Weights of a small image embedding model.
Model: 6.85M parameters, 64-pixel images, arch vit, activation swiglu, layers 14, width 192.
Training: soap at rate 0.0024, 9900 steps, batches of 64, held-out accuracy 48%.
Data: trained on photos of arthropod specimens (BIOSCAN-5M), 97500 training examples, 6.5 epochs.
Rows from block 5 of a small image embedding model, named by matrix and row number. Rows with one number belong to one neuron. Each number is 50 + 15 x the weight over its row's rms, rounded and kept within 0 to 99. All counts start at 0. After the name is the row's rms in percent of the matrix's.
After each neuron's rows are labels from the 100 images, of 14976, where the neuron reaches its largest size: "responds to" is what is common among them; "colour at peak" is the nearest of a few named colours to the mean colour under the peak. Only what is clearly more common there than usual is listed. The data: photos of arthropod specimens (BIOSCAN-5M). In brackets: how many of the 100.
# gate: MLP gate (model.blocks.5.mlp.gate.weight, 576x192), inputs 96-191
# fc1: MLP up (model.blocks.5.mlp.fc1.weight, 576x192), inputs 96-191
# fc2: MLP down (model.blocks.5.mlp.fc2.weight, 192x576, transposed), outputs 96-191

gate.521 078:50 37 39 50 73 21 50 22 29 50 78 72 36 27 50 50 85 50 50 50 50 50 50 50 81 00 50 50 50 50 20 50 50 50 44 50 50 61 50 50 50 50 50 50 22 50 50 50 50 50 50 50 50 50 50 50 50 50 50 50 50 50 50 50 50 50 50 50 50 50 50 50 95 50 50 50 42 50 51 50 50 50 50 50 50 50 50 50 50 50 50 50 50 50 50 50
fc1.521 076:50 50 50 50 50 50 50 50 50 84 50 50 46 10 50 69 88 47 50 50 50 50 50 50 50 50 50 50 50 50 50 00 50 75 44 81 50 50 50 50 50 50 38 50 50 32 50 50 50 50 50 50 50 50 50 50 50 43 50 50 63 50 41 50 50 50 50 66 36 50 27 50 31 50 50 17 50 50 72 50 50 71 50 14 50 50 50 50 50 50 50 50 50 50 50 50
fc2.521 082:50 50 63 50 50 50 50 39 50 50 99 50 50 50 50 50 50 69 50 50 50 50 50 50 73 63 00 50 50 50 75 50 50 50 50 50 50 50 64 50 52 50 50 41 50 63 50 50 50 54 27 50 50 23 50 50 50 97 53 50 50 50 50 83 50 50 50 64 50 50 50 50 50 50 50 50 55 50 50 50 42 50 50 50 50 50 50 50 50 50 50 50 97 50 50 50
responds to: order Coleoptera (47)
colour at peak: brown (55)

gate.472 111:74 50 71 50 50 68 50 50 50 50 05 50 50 50 37 50 50 78 14 50 79 50 50 50 78 08 21 34 58 50 50 50 50 50 50 95 50 50 50 50 50 21 29 62 50 50 50 50 58 50 50 50 38 50 50 50 50 50 50 50 50 50 50 46 50 50 50 50 50 50 50 50 50 50 41 30 50 50 83 50 50 50 50 50 50 50 50 50 50 50 50 48 50 50 50 17
fc1.472 123:50 58 50 50 36 50 34 50 20 50 50 50 50 31 50 50 75 44 56 50 50 50 50 50 34 50 50 00 00 47 50 50 50 50 57 50 50 50 50 50 50 99 50 50 50 50 52 50 50 50 51 50 50 90 50 50 16 50 50 50 50 50 33 50 50 50 50 30 37 23 50 50 50 36 00 50 50 50 50 50 50 87 50 50 42 50 50 50 67 66 50 50 50 50 50 50
fc2.472 118:50 50 50 50 49 50 50 31 50 35 39 50 39 99 50 50 81 81 50 50 59 50 50 69 50 21 12 34 01 50 50 50 94 50 31 99 50 50 64 51 50 50 50 50 50 50 50 50 50 97 39 46 23 50 50 50 50 22 50 50 52 43 36 50 90 22 50 50 50 50 50 50 50 33 50 50 31 50 20 50 50 50 50 50 50 89 50 50 50 50 50 50 69 50 50 50
responds to: order Lepidoptera (34)
colour at peak: pink (89)

gate.405 125:50 50 50 41 50 50 49 36 50 50 66 50 50 32 50 87 50 34 50 50 08 61 39 50 00 34 50 50 50 50 50 50 19 75 50 99 50 62 50 50 50 59 50 50 50 50 89 50 55 50 85 50 50 50 16 64 50 50 98 50 50 50 74 50 50 90 50 33 50 83 50 50 61 50 50 50 50 37 50 18 50 50 50 28 78 41 50 50 50 50 50 71 34 50 50 50
fc1.405 118:37 49 50 50 58 18 50 50 50 34 41 28 50 54 50 25 82 50 15 50 86 55 50 50 50 29 49 50 41 50 50 50 50 50 83 50 50 50 50 50 09 50 50 89 50 53 50 86 43 50 50 55 36 50 50 62 32 50 22 50 50 50 96 50 72 50 26 50 50 50 71 50 50 50 50 50 50 50 42 50 50 50 50 50 78 50 50 50 50 90 20 50 78 50 50 50
fc2.405 099:66 50 50 50 50 50 52 64 50 36 50 50 50 50 50 75 64 50 50 43 50 50 99 50 50 50 50 50 50 50 50 58 50 50 00 50 50 29 50 50 50 50 56 50 26 50 26 50 50 50 50 41 04 56 50 99 57 50 50 42 50 50 50 50 50 50 50 50 50 50 50 62 58 50 50 50 50 69 50 04 50 50 50 50 50 50 67 50 50 50 50 14 50 59 50 50
responds to: order Coleoptera (63)
colour at peak: grey (50)

gate.541 096:32 50 50 50 50 50 50 50 09 50 50 00 50 50 50 93 69 50 50 50 50 50 50 50 50 81 50 59 00 50 50 50 51 50 50 50 50 50 50 38 50 50 50 50 50 50 50 99 50 50 50 50 50 50 50 10 50 50 50 50 50 50 35 47 50 50 67 50 50 50 19 50 50 50 50 50 50 50 50 50 50 50 50 50 50 50 38 48 50 50 50 50 50 50 50 50
fc1.541 106:50 50 52 33 50 67 50 50 23 63 00 21 71 40 50 50 50 72 50 67 50 93 24 18 50 50 50 50 39 50 50 95 35 31 50 50 50 50 10 50 50 34 44 50 54 34 92 50 50 28 50 50 50 50 50 86 49 50 50 50 50 57 50 50 50 50 50 77 39 99 50 50 58 50 28 57 50 50 50 59 99 50 50 36 50 50 50 50 50 50 50 50 50 21 50 47
fc2.541 084:50 50 50 50 50 50 50 00 75 78 50 50 27 89 99 50 50 50 50 50 50 50 50 50 50 50 50 50 57 50 50 50 50 50 50 80 50 50 54 50 50 50 50 50 49 50 50 50 50 50 50 50 25 50 50 50 50 50 50 50 50 50 50 50 99 50 21 50 50 77 50 50 50 50 50 50 07 50 50 50 70 50 50 50 50 27 99 17 50 50 50 50 50 06 50 50
responds to: order Lepidoptera (25)
colour at peak: brown (63); grey (35)

gate.188 135:65 50 50 74 06 63 50 50 37 50 50 50 48 50 67 70 50 50 50 56 50 62 50 50 37 72 50 50 46 66 76 42 50 61 35 50 50 70 50 50 99 50 32 50 32 36 75 00 56 67 34 57 36 00 25 50 50 50 80 50 50 50 50 50 50 51 50 50 50 50 50 50 61 48 34 50 50 50 50 61 21 50 50 50 50 50 84 64 50 81 93 63 50 50 40 84
fc1.188 142:63 50 50 77 50 50 50 50 50 50 50 50 50 50 78 50 75 50 50 50 47 62 23 50 50 50 33 50 50 71 65 50 50 50 50 50 50 50 33 50 77 50 50 16 50 40 50 00 51 50 50 50 50 00 50 50 50 50 78 50 50 50 54 50 28 50 32 50 50 68 50 50 50 50 14 50 50 50 50 50 50 50 18 26 10 71 77 50 50 50 86 65 50 49 50 85
fc2.188 132:39 70 71 36 50 50 50 31 50 47 50 50 50 67 50 50 50 87 50 80 52 34 16 50 50 50 50 50 50 32 08 50 54 50 50 06 50 72 50 50 24 50 33 16 99 50 50 50 40 50 17 50 50 50 76 50 50 50 50 46 50 50 50 50 38 50 18 50 50 15 50 50 71 50 23 50 36 35 50 50 48 52 42 50 50 50 50 22 50 42 50 50 50 42 50 50
responds to: order Coleoptera (37)
colour at peak: grey (56)

gate.341 086:67 50 50 50 50 10 50 50 50 48 51 69 78 00 59 50 50 27 50 50 50 50 50 50 50 50 50 50 50 50 50 50 50 12 96 50 49 50 50 00 50 50 17 50 50 34 22 50 50 50 50 50 50 50 50 50 50 50 50 50 48 50 50 24 50 31 50 50 50 50 50 50 50 50 09 50 15 50 50 33 89 39 50 50 50 50 50 50 54 50 50 50 14 50 50 58
fc1.341 093:50 50 50 50 50 74 50 50 50 50 50 50 50 50 50 50 50 50 50 22 50 61 50 50 50 50 26 50 50 50 50 14 50 75 50 06 50 50 50 00 50 14 50 50 50 29 50 50 06 50 50 50 50 50 50 18 50 44 50 50 50 50 50 50 25 50 50 50 50 50 50 50 11 50 50 50 50 34 50 50 10 00 50 50 97 50 50 50 50 50 50 50 71 50 50 50
fc2.341 101:44 23 50 50 50 50 67 28 50 50 55 74 50 50 51 50 59 32 50 50 50 50 50 50 64 50 50 63 50 50 50 50 50 50 50 50 50 49 53 51 64 52 50 50 12 58 50 50 50 50 50 50 76 50 50 50 50 93 50 86 50 50 50 39 43 50 50 50 50 50 50 50 50 50 50 38 50 50 50 29 61 80 50 50 50 40 24 41 53 65 50 50 50 50 14 67
responds to: order Lepidoptera (25)
colour at peak: grey (59)

gate.355 109:63 50 50 50 50 50 50 50 50 50 51 50 37 50 36 50 23 50 50 60 54 58 50 70 43 21 50 44 32 50 50 50 50 34 70 84 50 62 20 50 50 52 58 50 50 50 50 13 50 50 60 33 50 08 42 50 50 50 50 66 50 28 50 50 50 50 26 76 50 50 50 50 86 50 50 50 50 50 45 80 05 55 50 61 69 46 50 50 50 92 65 50 50 50 30 83
fc1.355 100:50 50 50 50 50 47 35 50 53 35 50 50 41 50 65 20 32 50 50 81 50 50 50 76 50 50 50 50 36 50 50 50 50 50 50 50 50 50 23 50 50 52 52 36 50 50 50 31 65 50 75 20 50 50 50 53 50 50 50 60 50 50 43 50 50 50 50 50 50 31 50 50 91 50 50 50 50 50 50 72 50 50 63 50 50 51 50 33 50 50 64 42 47 61 16 98
fc2.355 101:26 50 50 50 50 50 50 50 50 66 50 72 50 50 33 50 50 50 50 50 50 30 50 50 50 59 50 31 50 50 50 76 16 50 50 50 50 47 50 50 50 50 50 50 50 50 19 50 50 74 50 30 50 54 50 32 50 50 80 05 50 50 50 50 69 67 50 50 50 00 50 53 50 50 50 50 94 37 50 82 50 61 73 50 75 50 50 50 59 50 50 50 50 50 41 50
responds to: order Hemiptera (59); family Cicadellidae (34)
colour at peak: grey (56); brown (25)

gate.224 106:50 50 50 50 50 97 62 66 50 28 34 50 50 50 50 50 50 47 19 50 44 80 50 50 51 26 50 50 28 50 99 50 50 50 45 50 50 50 82 50 50 52 53 50 13 50 89 39 50 40 78 50 54 50 50 50 50 33 50 50 79 50 50 50 50 50 58 88 50 67 50 50 99 50 50 50 50 50 50 23 09 50 50 50 50 50 50 50 08 50 32 50 50 61 50 50
fc1.224 118:71 50 50 27 50 02 50 72 15 42 50 50 36 50 50 20 50 50 50 60 34 50 50 72 50 50 50 84 58 50 28 83 50 66 50 50 50 14 58 50 21 50 50 50 50 84 80 50 50 27 90 50 52 50 50 50 50 50 50 61 50 50 50 50 44 50 12 50 50 50 50 50 50 50 27 50 34 50 50 47 50 50 50 50 50 50 50 50 50 53 50 50 50 50 50 15
fc2.224 107:81 50 50 50 21 50 50 50 50 50 50 66 50 50 50 50 72 50 52 50 50 50 96 50 50 50 50 71 50 79 80 27 50 50 50 50 50 50 50 50 50 50 50 50 50 50 50 50 50 50 50 50 50 50 50 50 45 50 78 50 50 50 50 50 50 50 50 50 99 50 52 50 50 50 76 59 50 50 62 50 50 50 50 50 50 50 50 38 50 17 50 18 50 50 50 47
responds to: order Coleoptera (40)
colour at peak: grey (86)

gate.213 109:47 50 67 57 50 50 50 50 80 09 50 50 42 50 50 50 50 50 53 56 50 38 50 50 55 29 50 50 67 44 50 50 86 00 43 50 33 50 63 50 50 50 50 50 50 14 50 50 41 50 50 50 75 50 50 50 50 50 58 50 50 83 50 57 50 50 61 50 50 50 50 50 50 80 50 50 50 50 50 50 36 21 50 50 47 50 50 50 28 50 50 56 50 86 50 59
fc1.213 109:50 50 50 50 50 50 10 50 50 50 50 50 50 50 78 50 50 50 75 50 50 99 67 79 50 50 50 50 50 50 50 30 50 50 50 50 42 39 50 50 50 50 50 35 50 70 04 50 50 50 50 50 50 50 50 50 50 50 50 91 50 50 71 14 50 57 50 50 50 50 86 50 50 50 50 50 50 50 50 50 50 50 71 50 78 50 51 61 40 50 50 50 50 50 50 50
fc2.213 112:50 50 50 50 50 50 28 20 50 79 41 50 50 58 50 50 50 50 42 50 50 32 50 50 42 50 50 81 50 50 68 50 50 50 50 84 50 50 50 50 21 50 50 50 75 80 50 50 50 21 50 50 50 82 50 71 79 50 39 82 50 50 10 50 85 13 50 50 50 50 50 50 50 50 50 50 50 50 50 20 50 50 82 50 50 50 87 50 50 50 64 50 06 24 50 50
responds to: order Lepidoptera (40)
colour at peak: brown (53); grey (37)

gate.36 095:09 50 78 50 50 50 65 50 56 91 51 50 50 07 61 50 50 50 50 50 00 50 50 50 43 50 50 99 84 66 50 47 50 50 50 50 50 50 50 50 50 50 50 50 50 50 50 75 50 32 50 50 50 68 50 50 65 50 56 85 50 57 50 50 50 70 32 63 50 60 50 50 50 62 33 26 31 50 50 50 87 50 44 50 50 50 50 34 21 50 50 50 50 50 50 50
fc1.36 093:50 50 50 26 38 50 50 50 82 50 50 50 50 50 50 74 29 30 50 50 50 41 73 50 50 99 50 50 87 50 50 50 99 50 50 28 50 13 50 50 50 50 50 57 50 50 50 65 82 50 50 50 50 50 50 50 99 50 50 50 50 88 61 50 50 50 50 50 50 50 50 50 62 50 34 50 15 36 50 50 86 31 50 50 50 50 50 72 50 50 32 50 16 50 50 50
fc2.36 102:32 50 50 82 77 50 50 50 50 50 50 36 50 41 50 50 12 50 50 50 50 50 50 50 50 50 50 50 50 78 31 50 50 50 50 50 50 50 50 50 50 50 50 50 50 50 50 83 50 50 50 50 50 50 50 26 50 50 50 50 13 60 18 50 50 50 19 50 45 50 50 04 67 50 20 52 45 50 50 50 51 50 33 50 00 90 88 50 50 50 50 50 50 50 78 50
responds to: order Lepidoptera (40)
colour at peak: brown (54); grey (31)