A small image embedding model, trained from scratch: held-out accuracy 48%.
Rows from block 5 of a small image embedding model, named by matrix and row number. Rows with one number belong to one neuron. Each number is 128 + 32 x the weight over its row's rms, rounded and kept within 0 to 255. All counts start at 0. Numbers have three digits each.
Before each neuron's rows are labels from the 100 images, of 14976, where the neuron reaches its largest size: "top examples" is what is common among them. Only what is clearly more common there than usual is listed. The data: photos of arthropod specimens (BIOSCAN-5M). In brackets: how many of the 100, against the usual share in percent.
# gate: MLP gate (model.blocks.5.mlp.gate.weight, 576x192), inputs 96-191
# fc1: MLP up (model.blocks.5.mlp.fc1.weight, 576x192), inputs 96-191
# fc2: MLP down (model.blocks.5.mlp.fc2.weight, 192x576, transposed), outputs 96-191

top examples: order Hemiptera (47 vs 11.3)
gate.520:095128128128128128128128152128117128128061128128128128128128128128128022097128128048214128128128128128128128128135128116128128078128128128122000199128128128128128128128224242128128128093128128178207128128122128128128128128128128128128140128222128076128207128128128128128128128128055110128
fc1.520:128128148192128128089128213255128128205128036070128128128128128128128128250185128087146128128128128128128128128128128128054163128128128099128128161128128128128128159128128159128128128128180128161128021209128128128128128076128128044128167128185128144140128128128128128111128078083128183128
fc2.520:092128128128128128128128128128128109164128128128043128128155128128128128095128128128128039128128128128153128128106128128128128128145128006064230128128128128128076047128128054128128128149128108083101093131128128084156059128072185162128038128077078128128128169140128128128128128128128184138

top examples: order Diptera (64 vs 30.6)
gate.253:128128128128128034128128137128128128161128181117128128128205128128128128128128128128197128128128091082128128087143128128128197048128128128103128128128254128128111128143128199128128128082184128128128128128220120128128154128128187128128128128128128128128128031128128058128128128128178128128
fc1.253:128185232128188015128128128128128128173128128128128128128128128038128128064128128128128128128128138128128128128169063128115216128117197128128128128142128128089128128128128215128128128128128128128128047128183128128128128128128128026069128128128128128128135068128128065128128128123123128128
fc2.253:128180130128128128095206128128128128128053092128080128128128128128153128128128128128128128128128128128128167128143128128128128128153128128119128128058128128128111128128131081128128128128128128128128128128019071128128052128128128128128128207128128128128128167128128128052128182128075165128

top examples: order Coleoptera (41 vs 16.8)
gate.293:128095128128000128128128128128128128085128106128128128128128091128128165128128023128128128093128128128128005224128128128125128045152164128074128128128128128128202128128099118000128128128128128128128128128095128128128162128201128128217128245097099128128128128128128128128128128128128178128
fc1.293:128128084139128195078128128128183128128199128104128128128128128210128128128128128128128080128128128077128128088128159128128128128128128128128128128128128128076128095128009128128128128128145191128159128128127128128128113128055096128128128128188128128189078128106128255128128128128128128128
fc2.293:128131246148128128128128128128128158128128128128128128128128128189128128128057128180199128184128128128128128169128107128128128128241128128128128161128159128128202128128180128128128128128020128128128128128128128061128127084040128195128128128218128128105128128128128128128199128151128076146

top examples: order Hymenoptera (55 vs 20.5)
gate.209:114128053128128121128128128128083073128128237128128151128091139128186128128218128128128128128070128128128088080128206128065128128226128128128128128128128162128128127166128128128134144128210128128086128128128128128128128128118128146126128128128128128128128128128128128158128128042128128030
fc1.209:032104177128128128128128252128180218128128128128128128128244128128128128128070128128139197128128128128189128128064073082128128128128177128128128128128128128128128128128128128104128147151094128128128128170050075128128128186183172244128128128128128128101128095185128078068128086229128128128
fc2.209:000128243128128107059128128128128086128128255100085073128128128128128128128128064128128128142128128128157128128128128128093169128128128128128128044128128105128073128128128128128128128128128128139059123128128151128084063128128138128128190047128128128128128199159075108128174128128128204128

top examples: order Coleoptera (36 vs 16.8)
gate.262:128128128135065147128088128128070128165128128128192128203073128225142101079128128128177128128128183128128088128128167128128128128128128128128128128128093128128128128128128128094046128164128128128128128141128195128180000128083128128128173128179032128128040086128128128128128128128128128128
fc1.262:128128128096166118128152128128128128128128078128079085128128156049128167175128128128112128128128128213128128128104116195108128128137128128128193128128167128128108128128128128128180128087128128128128078128128077220094151128180083128143128128018248128128128147128187128090128128128128088128
fc2.262:128128128128128128128128128128128128128171128128128128128128128128128128128158128158128128128128119128128202128057128128128128073128128128128059141128186162128073128128184128128128128128128128143128128075202128014128145128128128128128045128188128128128196083128162128128000128128128128196

top examples: order Diptera (63 vs 30.6)
gate.476:128128128128128000128128128128098128198128220051060198128128128068048128128128128128128128128128080128211128128128128128128198128128128128067128043128128128128128128088128128128056128128176128128128128139255128128128128128128128128128094128128128149100128063128128128201128128128128128128
fc1.476:128128128128128028128128128128090128194128190128014128128128128128062128128128128128128128128192080128170128128128035128128192128067128128089128128128172128128128128128128128188128128128153128128128128128255128128128149128128128128128128000077128128081128095128128128128128167128128128128
fc2.476:128189086128128128128218128128128128128066128128128128189128128128175128128051060128128128205128128128046230068128128128128128128160128128128128128128128128128128128217128128128128083128128168086128128128075128128128128128128128128128183128128128128128128222128161128128128128226071128105

top examples: order Coleoptera (44 vs 16.8)
gate.326:128128128128128086128128128128140128128208128128233061128128128128128128128128128168122128128128128134128128128054194128245205150128147128128128111128128142128128128029128128129128128128094080099128161128128128128128088128123073128128128128084128128137141100128162128082128128128128247128
fc1.326:128128128128167128128116128130128128128188128121128036128128128128128128128170128209137128128128128153128128128128128128207149128178128128128128104128128144128153099053128133104128128128128128128128128206187128128128128057128128128128128128128128128128128128054128128128104128092128237137
fc2.326:128098128128128128128086128061128128128128128119165128233176128128011128128090214177128128128128026128128126128128128094128148128128128128128033153114113008128128128128128128128128128097128128072128128128128128109128128128128128128128128128128159128128128128061128128189128128128128128154

top examples: order Diptera (62 vs 30.6)
gate.370:128128082128128128206128128047079165116218128128128205171128183188128128208128139128084128128128128128255128128128060148128128128128128128128128128128128128128128157128015100107128128128128134128074238128073128128128086128128128146128128128152128128128128177156128128128128128128128128128
fc1.370:128128039192171128128093128076078181129128128128128186187128156128179128223128144128054108176128128110230075128224077128136128128133128128128128128128128128128128143128015128089128128093128128153128245086067128128128128128128128149128128128128096115114128187128128123145128129128128128128
fc2.370:128158063128128128128128128128128097128128128128128128128128128128128128128128215128128084143037128128128128078128128091206128079057087128128128132128128082162128081059128128128128128128076128128124128128128128029000128128128128128128087146085120128177128111128151128128128128128052128128

top examples: order Diptera (67 vs 30.6)
gate.449:128128154128128128128120128128071128138128209128128128128128111128128128128128081089180128128128097128178174070128128128128128128087067128128128113128128128128029128128128165128083128128128128128128043128201128089128108128094128128128128128128128128128128128128128128164128128053128128191
fc1.449:128128128128174128128162128128090128166128170023062128128228128119114236128128128128128052128128101128151128128128128128079128149128128212128128128128172128128128128128128128224128128053128128128128128172128128161128128128051128128128128128128251128128114128128128128128128128128128128128
fc2.449:128202128128128115128128128128128128128028100128128128134128128128125128128055128128128128128128128128128223128151128128128128166128083128128128128071128128226128128240128128150106128128084128074031053128128128128144128128140128128128145105128128128128212128128128128085128128128077128128

top examples: order Coleoptera (80 vs 16.8)
gate.248:128128128146110128128128128128097128106128192217128128123128146128170177128074142072098128128128128128033187128128128056128088134128128068198205128128128128128128128128128128052140128128128128167128128128128128149128085128128086085087128153207107128128128128105128128128128128155074177128
fc1.248:128158128128128093128128128180138128128169128128128058128128082128085128128128128134169128128128136240020128188000128128128089175128128077128128128128128128128128128128165128031128148216128128117128128204201100156128128128128128128128128128128084160186128128139214128128128128128128067128
fc2.248:128204128086087128080087128128128128196065202057128128116128128147143128128128187128128064074057128128255128128128128128197128128128077148128128128128138128140128128105123128182128128084128128128147068128085128169128128128128128164082128148128151128128128128082146237128128112128128128128

top examples: order Coleoptera (41 vs 16.8)
gate.64:128128162128128199207128128094128185128128128181128128128128156128128125128209128163109128128194128176128128139128125140160128128121128128128128128128128210128128056133128128128063128128052128128128128128128128104128184128128143152115128118128079128128128128128128128128128185128128128191
fc1.64:128128128039128104128128128105128128029128083128190128193119128157128051128128128128128133128101094128179128126159128128128130128128128155128170128128128128128128118128128128079219128126094128128128128128128128170152128128128128128110087166128128128128128128128191128128128128209128128040
fc2.64:195128128128161089128128151128128138145081128128144128128078128128128107165128128128079128127128128128128128128127092128128128216251128128128227128139128131104183128128128128128156128068128138177097128128189128128121188128128128186128128128128128128145128104169128128128128128128128128128

top examples: order Hymenoptera (42 vs 20.5)
gate.265:029128128187212086128175213128128128198128128120128128128128038093162199128128171194128128128128128128128128109128235128128226128078128128128128128128128128128128050182043128128128165128128183128128128128128128128128128128115168128128167099128128255128128128128128128128128128176203227128
fc1.265:073174154149185115128128200153128128138128128128128128128128128128128128128128128128161128128113128091128050128128079128128128128128128150128128128128128128128128163055128128128016080248128136128128128128128128128128128128128128128128128128128128128128043162128097166128128128177175128128
fc2.265:023128176173128128128128128048131128128128084100128038128128128128128128128070128128142050077128128128128168128128165118130147128128128053128128128166128128128105128044092104128128128167189128102108128128075128012128043128128128128128128128128180128128105128186100128178128128255128128128

top examples: order Coleoptera (55 vs 16.8)
gate.399:128128128165146128172128102158128128128128226151128084084128128128092128128128188128128128128181128128128128128128128128128128090128128134075125128128128128128128128128128128128128211146128128128128128131185128128130128128128128159128128128128088065128088159128113128249128184054049128184
fc1.399:128095128102128128128128128175062028128128097128169191128128128128128138190128128128169071128128128128130128128128128128075128128128153128128255104128128128190245178128128110145128128128214128128128128128220128128128128094128128128128128128128128128128068128058128094128128128128128108128
fc2.399:196092128128128128128128128128128178128131167128128035128115106128226128128128140160128128248065128128128128128128128128128128195247128128128255128128167128108143103128071128128128128118128182128128128128197209128128142122128148128128078128139114111128128128182128142128128128128128082128

top examples: order Diptera (62 vs 30.6)
gate.288:128128147128128061128128141128128128120128204122141212128128128128128128025077128128128128128128128128172212128098141128128128128128128128128200128128128128128014149128002128159107148192205128128171066076128181073128128191128128128128128128103130255100170128193081128128128170128128048128
fc1.288:128128097182128172128128108128128128124128128128128028101128128128128102128172128128205128111128128128097010139128128128183129128128128128075042131203128128128236070128240170128172128128062128128128128128128128128128128128128128128128128178128100000130128128084128128128128128128128217128
fc2.288:128128128128150128128128128207159128128128128128128128128199128128182128128087128221128128128128128128158128128128132147044128128128128128128128106128124128079181085105232128128128128128128128128128128128218180176128128128128128093084107128128128060128161048128059128139128128084184016128

top examples: order Hymenoptera (43 vs 20.5)
gate.563:231087128046127128128128128137128128070128148067128128193128128128167128128128155128107080128128128113128128128128137128128128128128164128171021128128128128166096128128220128128128128128179128128160143053128128128128072218128046194128128186162107128098128128032128128058128128128128128128
fc1.563:032128128241058128128128128128128128128128110128128091128128184217128128128128128128128128128099128128187128128128128094128159184128128128128128128128128083128128128079075128128128128128128128128128128195128083113144128128128205128128128128128182128136062070157128128247174091128128218128
fc2.563:128100142219128128166128128128128206128128073143027128128128100128128128162128068167100128128128075128128128073128128128128128119078092128128187128128010128114128128128128128196106128128128128128051169128128128078128128128128128139171128128087097128191128128122057221193128128092128128128

top examples: order Hymenoptera (43 vs 20.5)
gate.351:128128128128128128096128096090128128128128154083128212128128125128128128128128145128129128128128162132162128128128138128128128128162242153128087128128161128229090128049128128094128128094175128128128159128128166128186092128077153128128080128142061128128128063128054128128164128128128102128
fc1.351:128128125128128092128128128188128163128128157128086076094128128173128120128128089128128087137128092128128128128128128128146128135127076128181128107128128128128128128196128145172049073128128128154128068164210087157067128128123184128144165128099173112134027128128128128194064128057128171128
fc2.351:128128128181108128175234128128128157128144080128128094128073155128128128128077134128128128128128142128165128128128128144101128128128107128128184214128128128128128128047128074128041164128098128155098105128128130128128128128128128128192227143128128187128128128128128128128128128128120100141

top examples: order Diptera (65 vs 30.6)
gate.315:128216074128128000128128128128071128212128219093033128128128128090105128190128128128128128128128095128206128128128128087128222128128128128080128057128128128128128148128097128128099128089165128128128128128255128128128130128128128128128128023128128128113128072128128114128128128128128128128
fc1.315:128055109128128213128128128128128128042128002128244128128128128128128128128128128128088128165083128128052128128128157128128051128128128128128128200128128128128202128128128110128128128128174128128093128102000128128128106128128128166128159216128128128147128128128128128062128128128128128128
fc2.315:128088148128128128128031128128128128128128128128128128087128128128073128128218204128128128083128128128190042187128128128128128128128128128128128128204128128068128128039128128128128128128128128166128128128128128128128128128128128128128052128128128128128128052192128128203128128034175128128

top examples: order Coleoptera (60 vs 16.8)
gate.516:121184182128178128128128128128128128019255128162128128128128152128128188048128128006128128128186128128128128128128128128065128051128128128168128108128128128128246128088128084128128128128128128128128128128034128128155128128128128128128128221255128128128128128128092128128128128190128128128
fc1.516:128128148128128128187128094128129128128128074128163128128128128128169128128064128128128128128128128128128128128128128128128172128128222128169128128128231128128070128178128128128128128128128128042128061252128179128128128128128028128128108089128217128128128128128128128128128128128128128128
fc2.516:128128141128179128128128128128026128128128128128128177128128128128210128160128083164227224045128054128152128128128128128128192128128128128128128188128128128128128128128128011192128128124088128105128070094128128128128128195052200128128128128057128128151128128124128128128128037128128128128

top examples: order Hymenoptera (44 vs 20.5)
gate.252:152149128128049127079107128128128128128089191195191068089128159194109128128128128128128194128085128128118128128128128211112036107128151128128128128128128128128111074031128128009074128129128185128105128128128128095128128172128150128128128128128166128128128174128128128172128128128088128128
fc1.252:070109158154120128196209128151128155058169128079124158163128128096128184128128128165128128092173155156162128059065099062157187128128054128153052128128072128128068164128128128187128128128128058072191128102128186118128128085128107128128128128128096128047128128083173128128039128128126128128
fc2.252:128128128128190128128128128128218128128171128154099128131128128128128128110128128202128187128100128128128128202128090128128128128092135135135128128246000128119128128040128128128128116128128128128128233128166128128168128128078128128170128136128128184127128128114128128128128059041128128128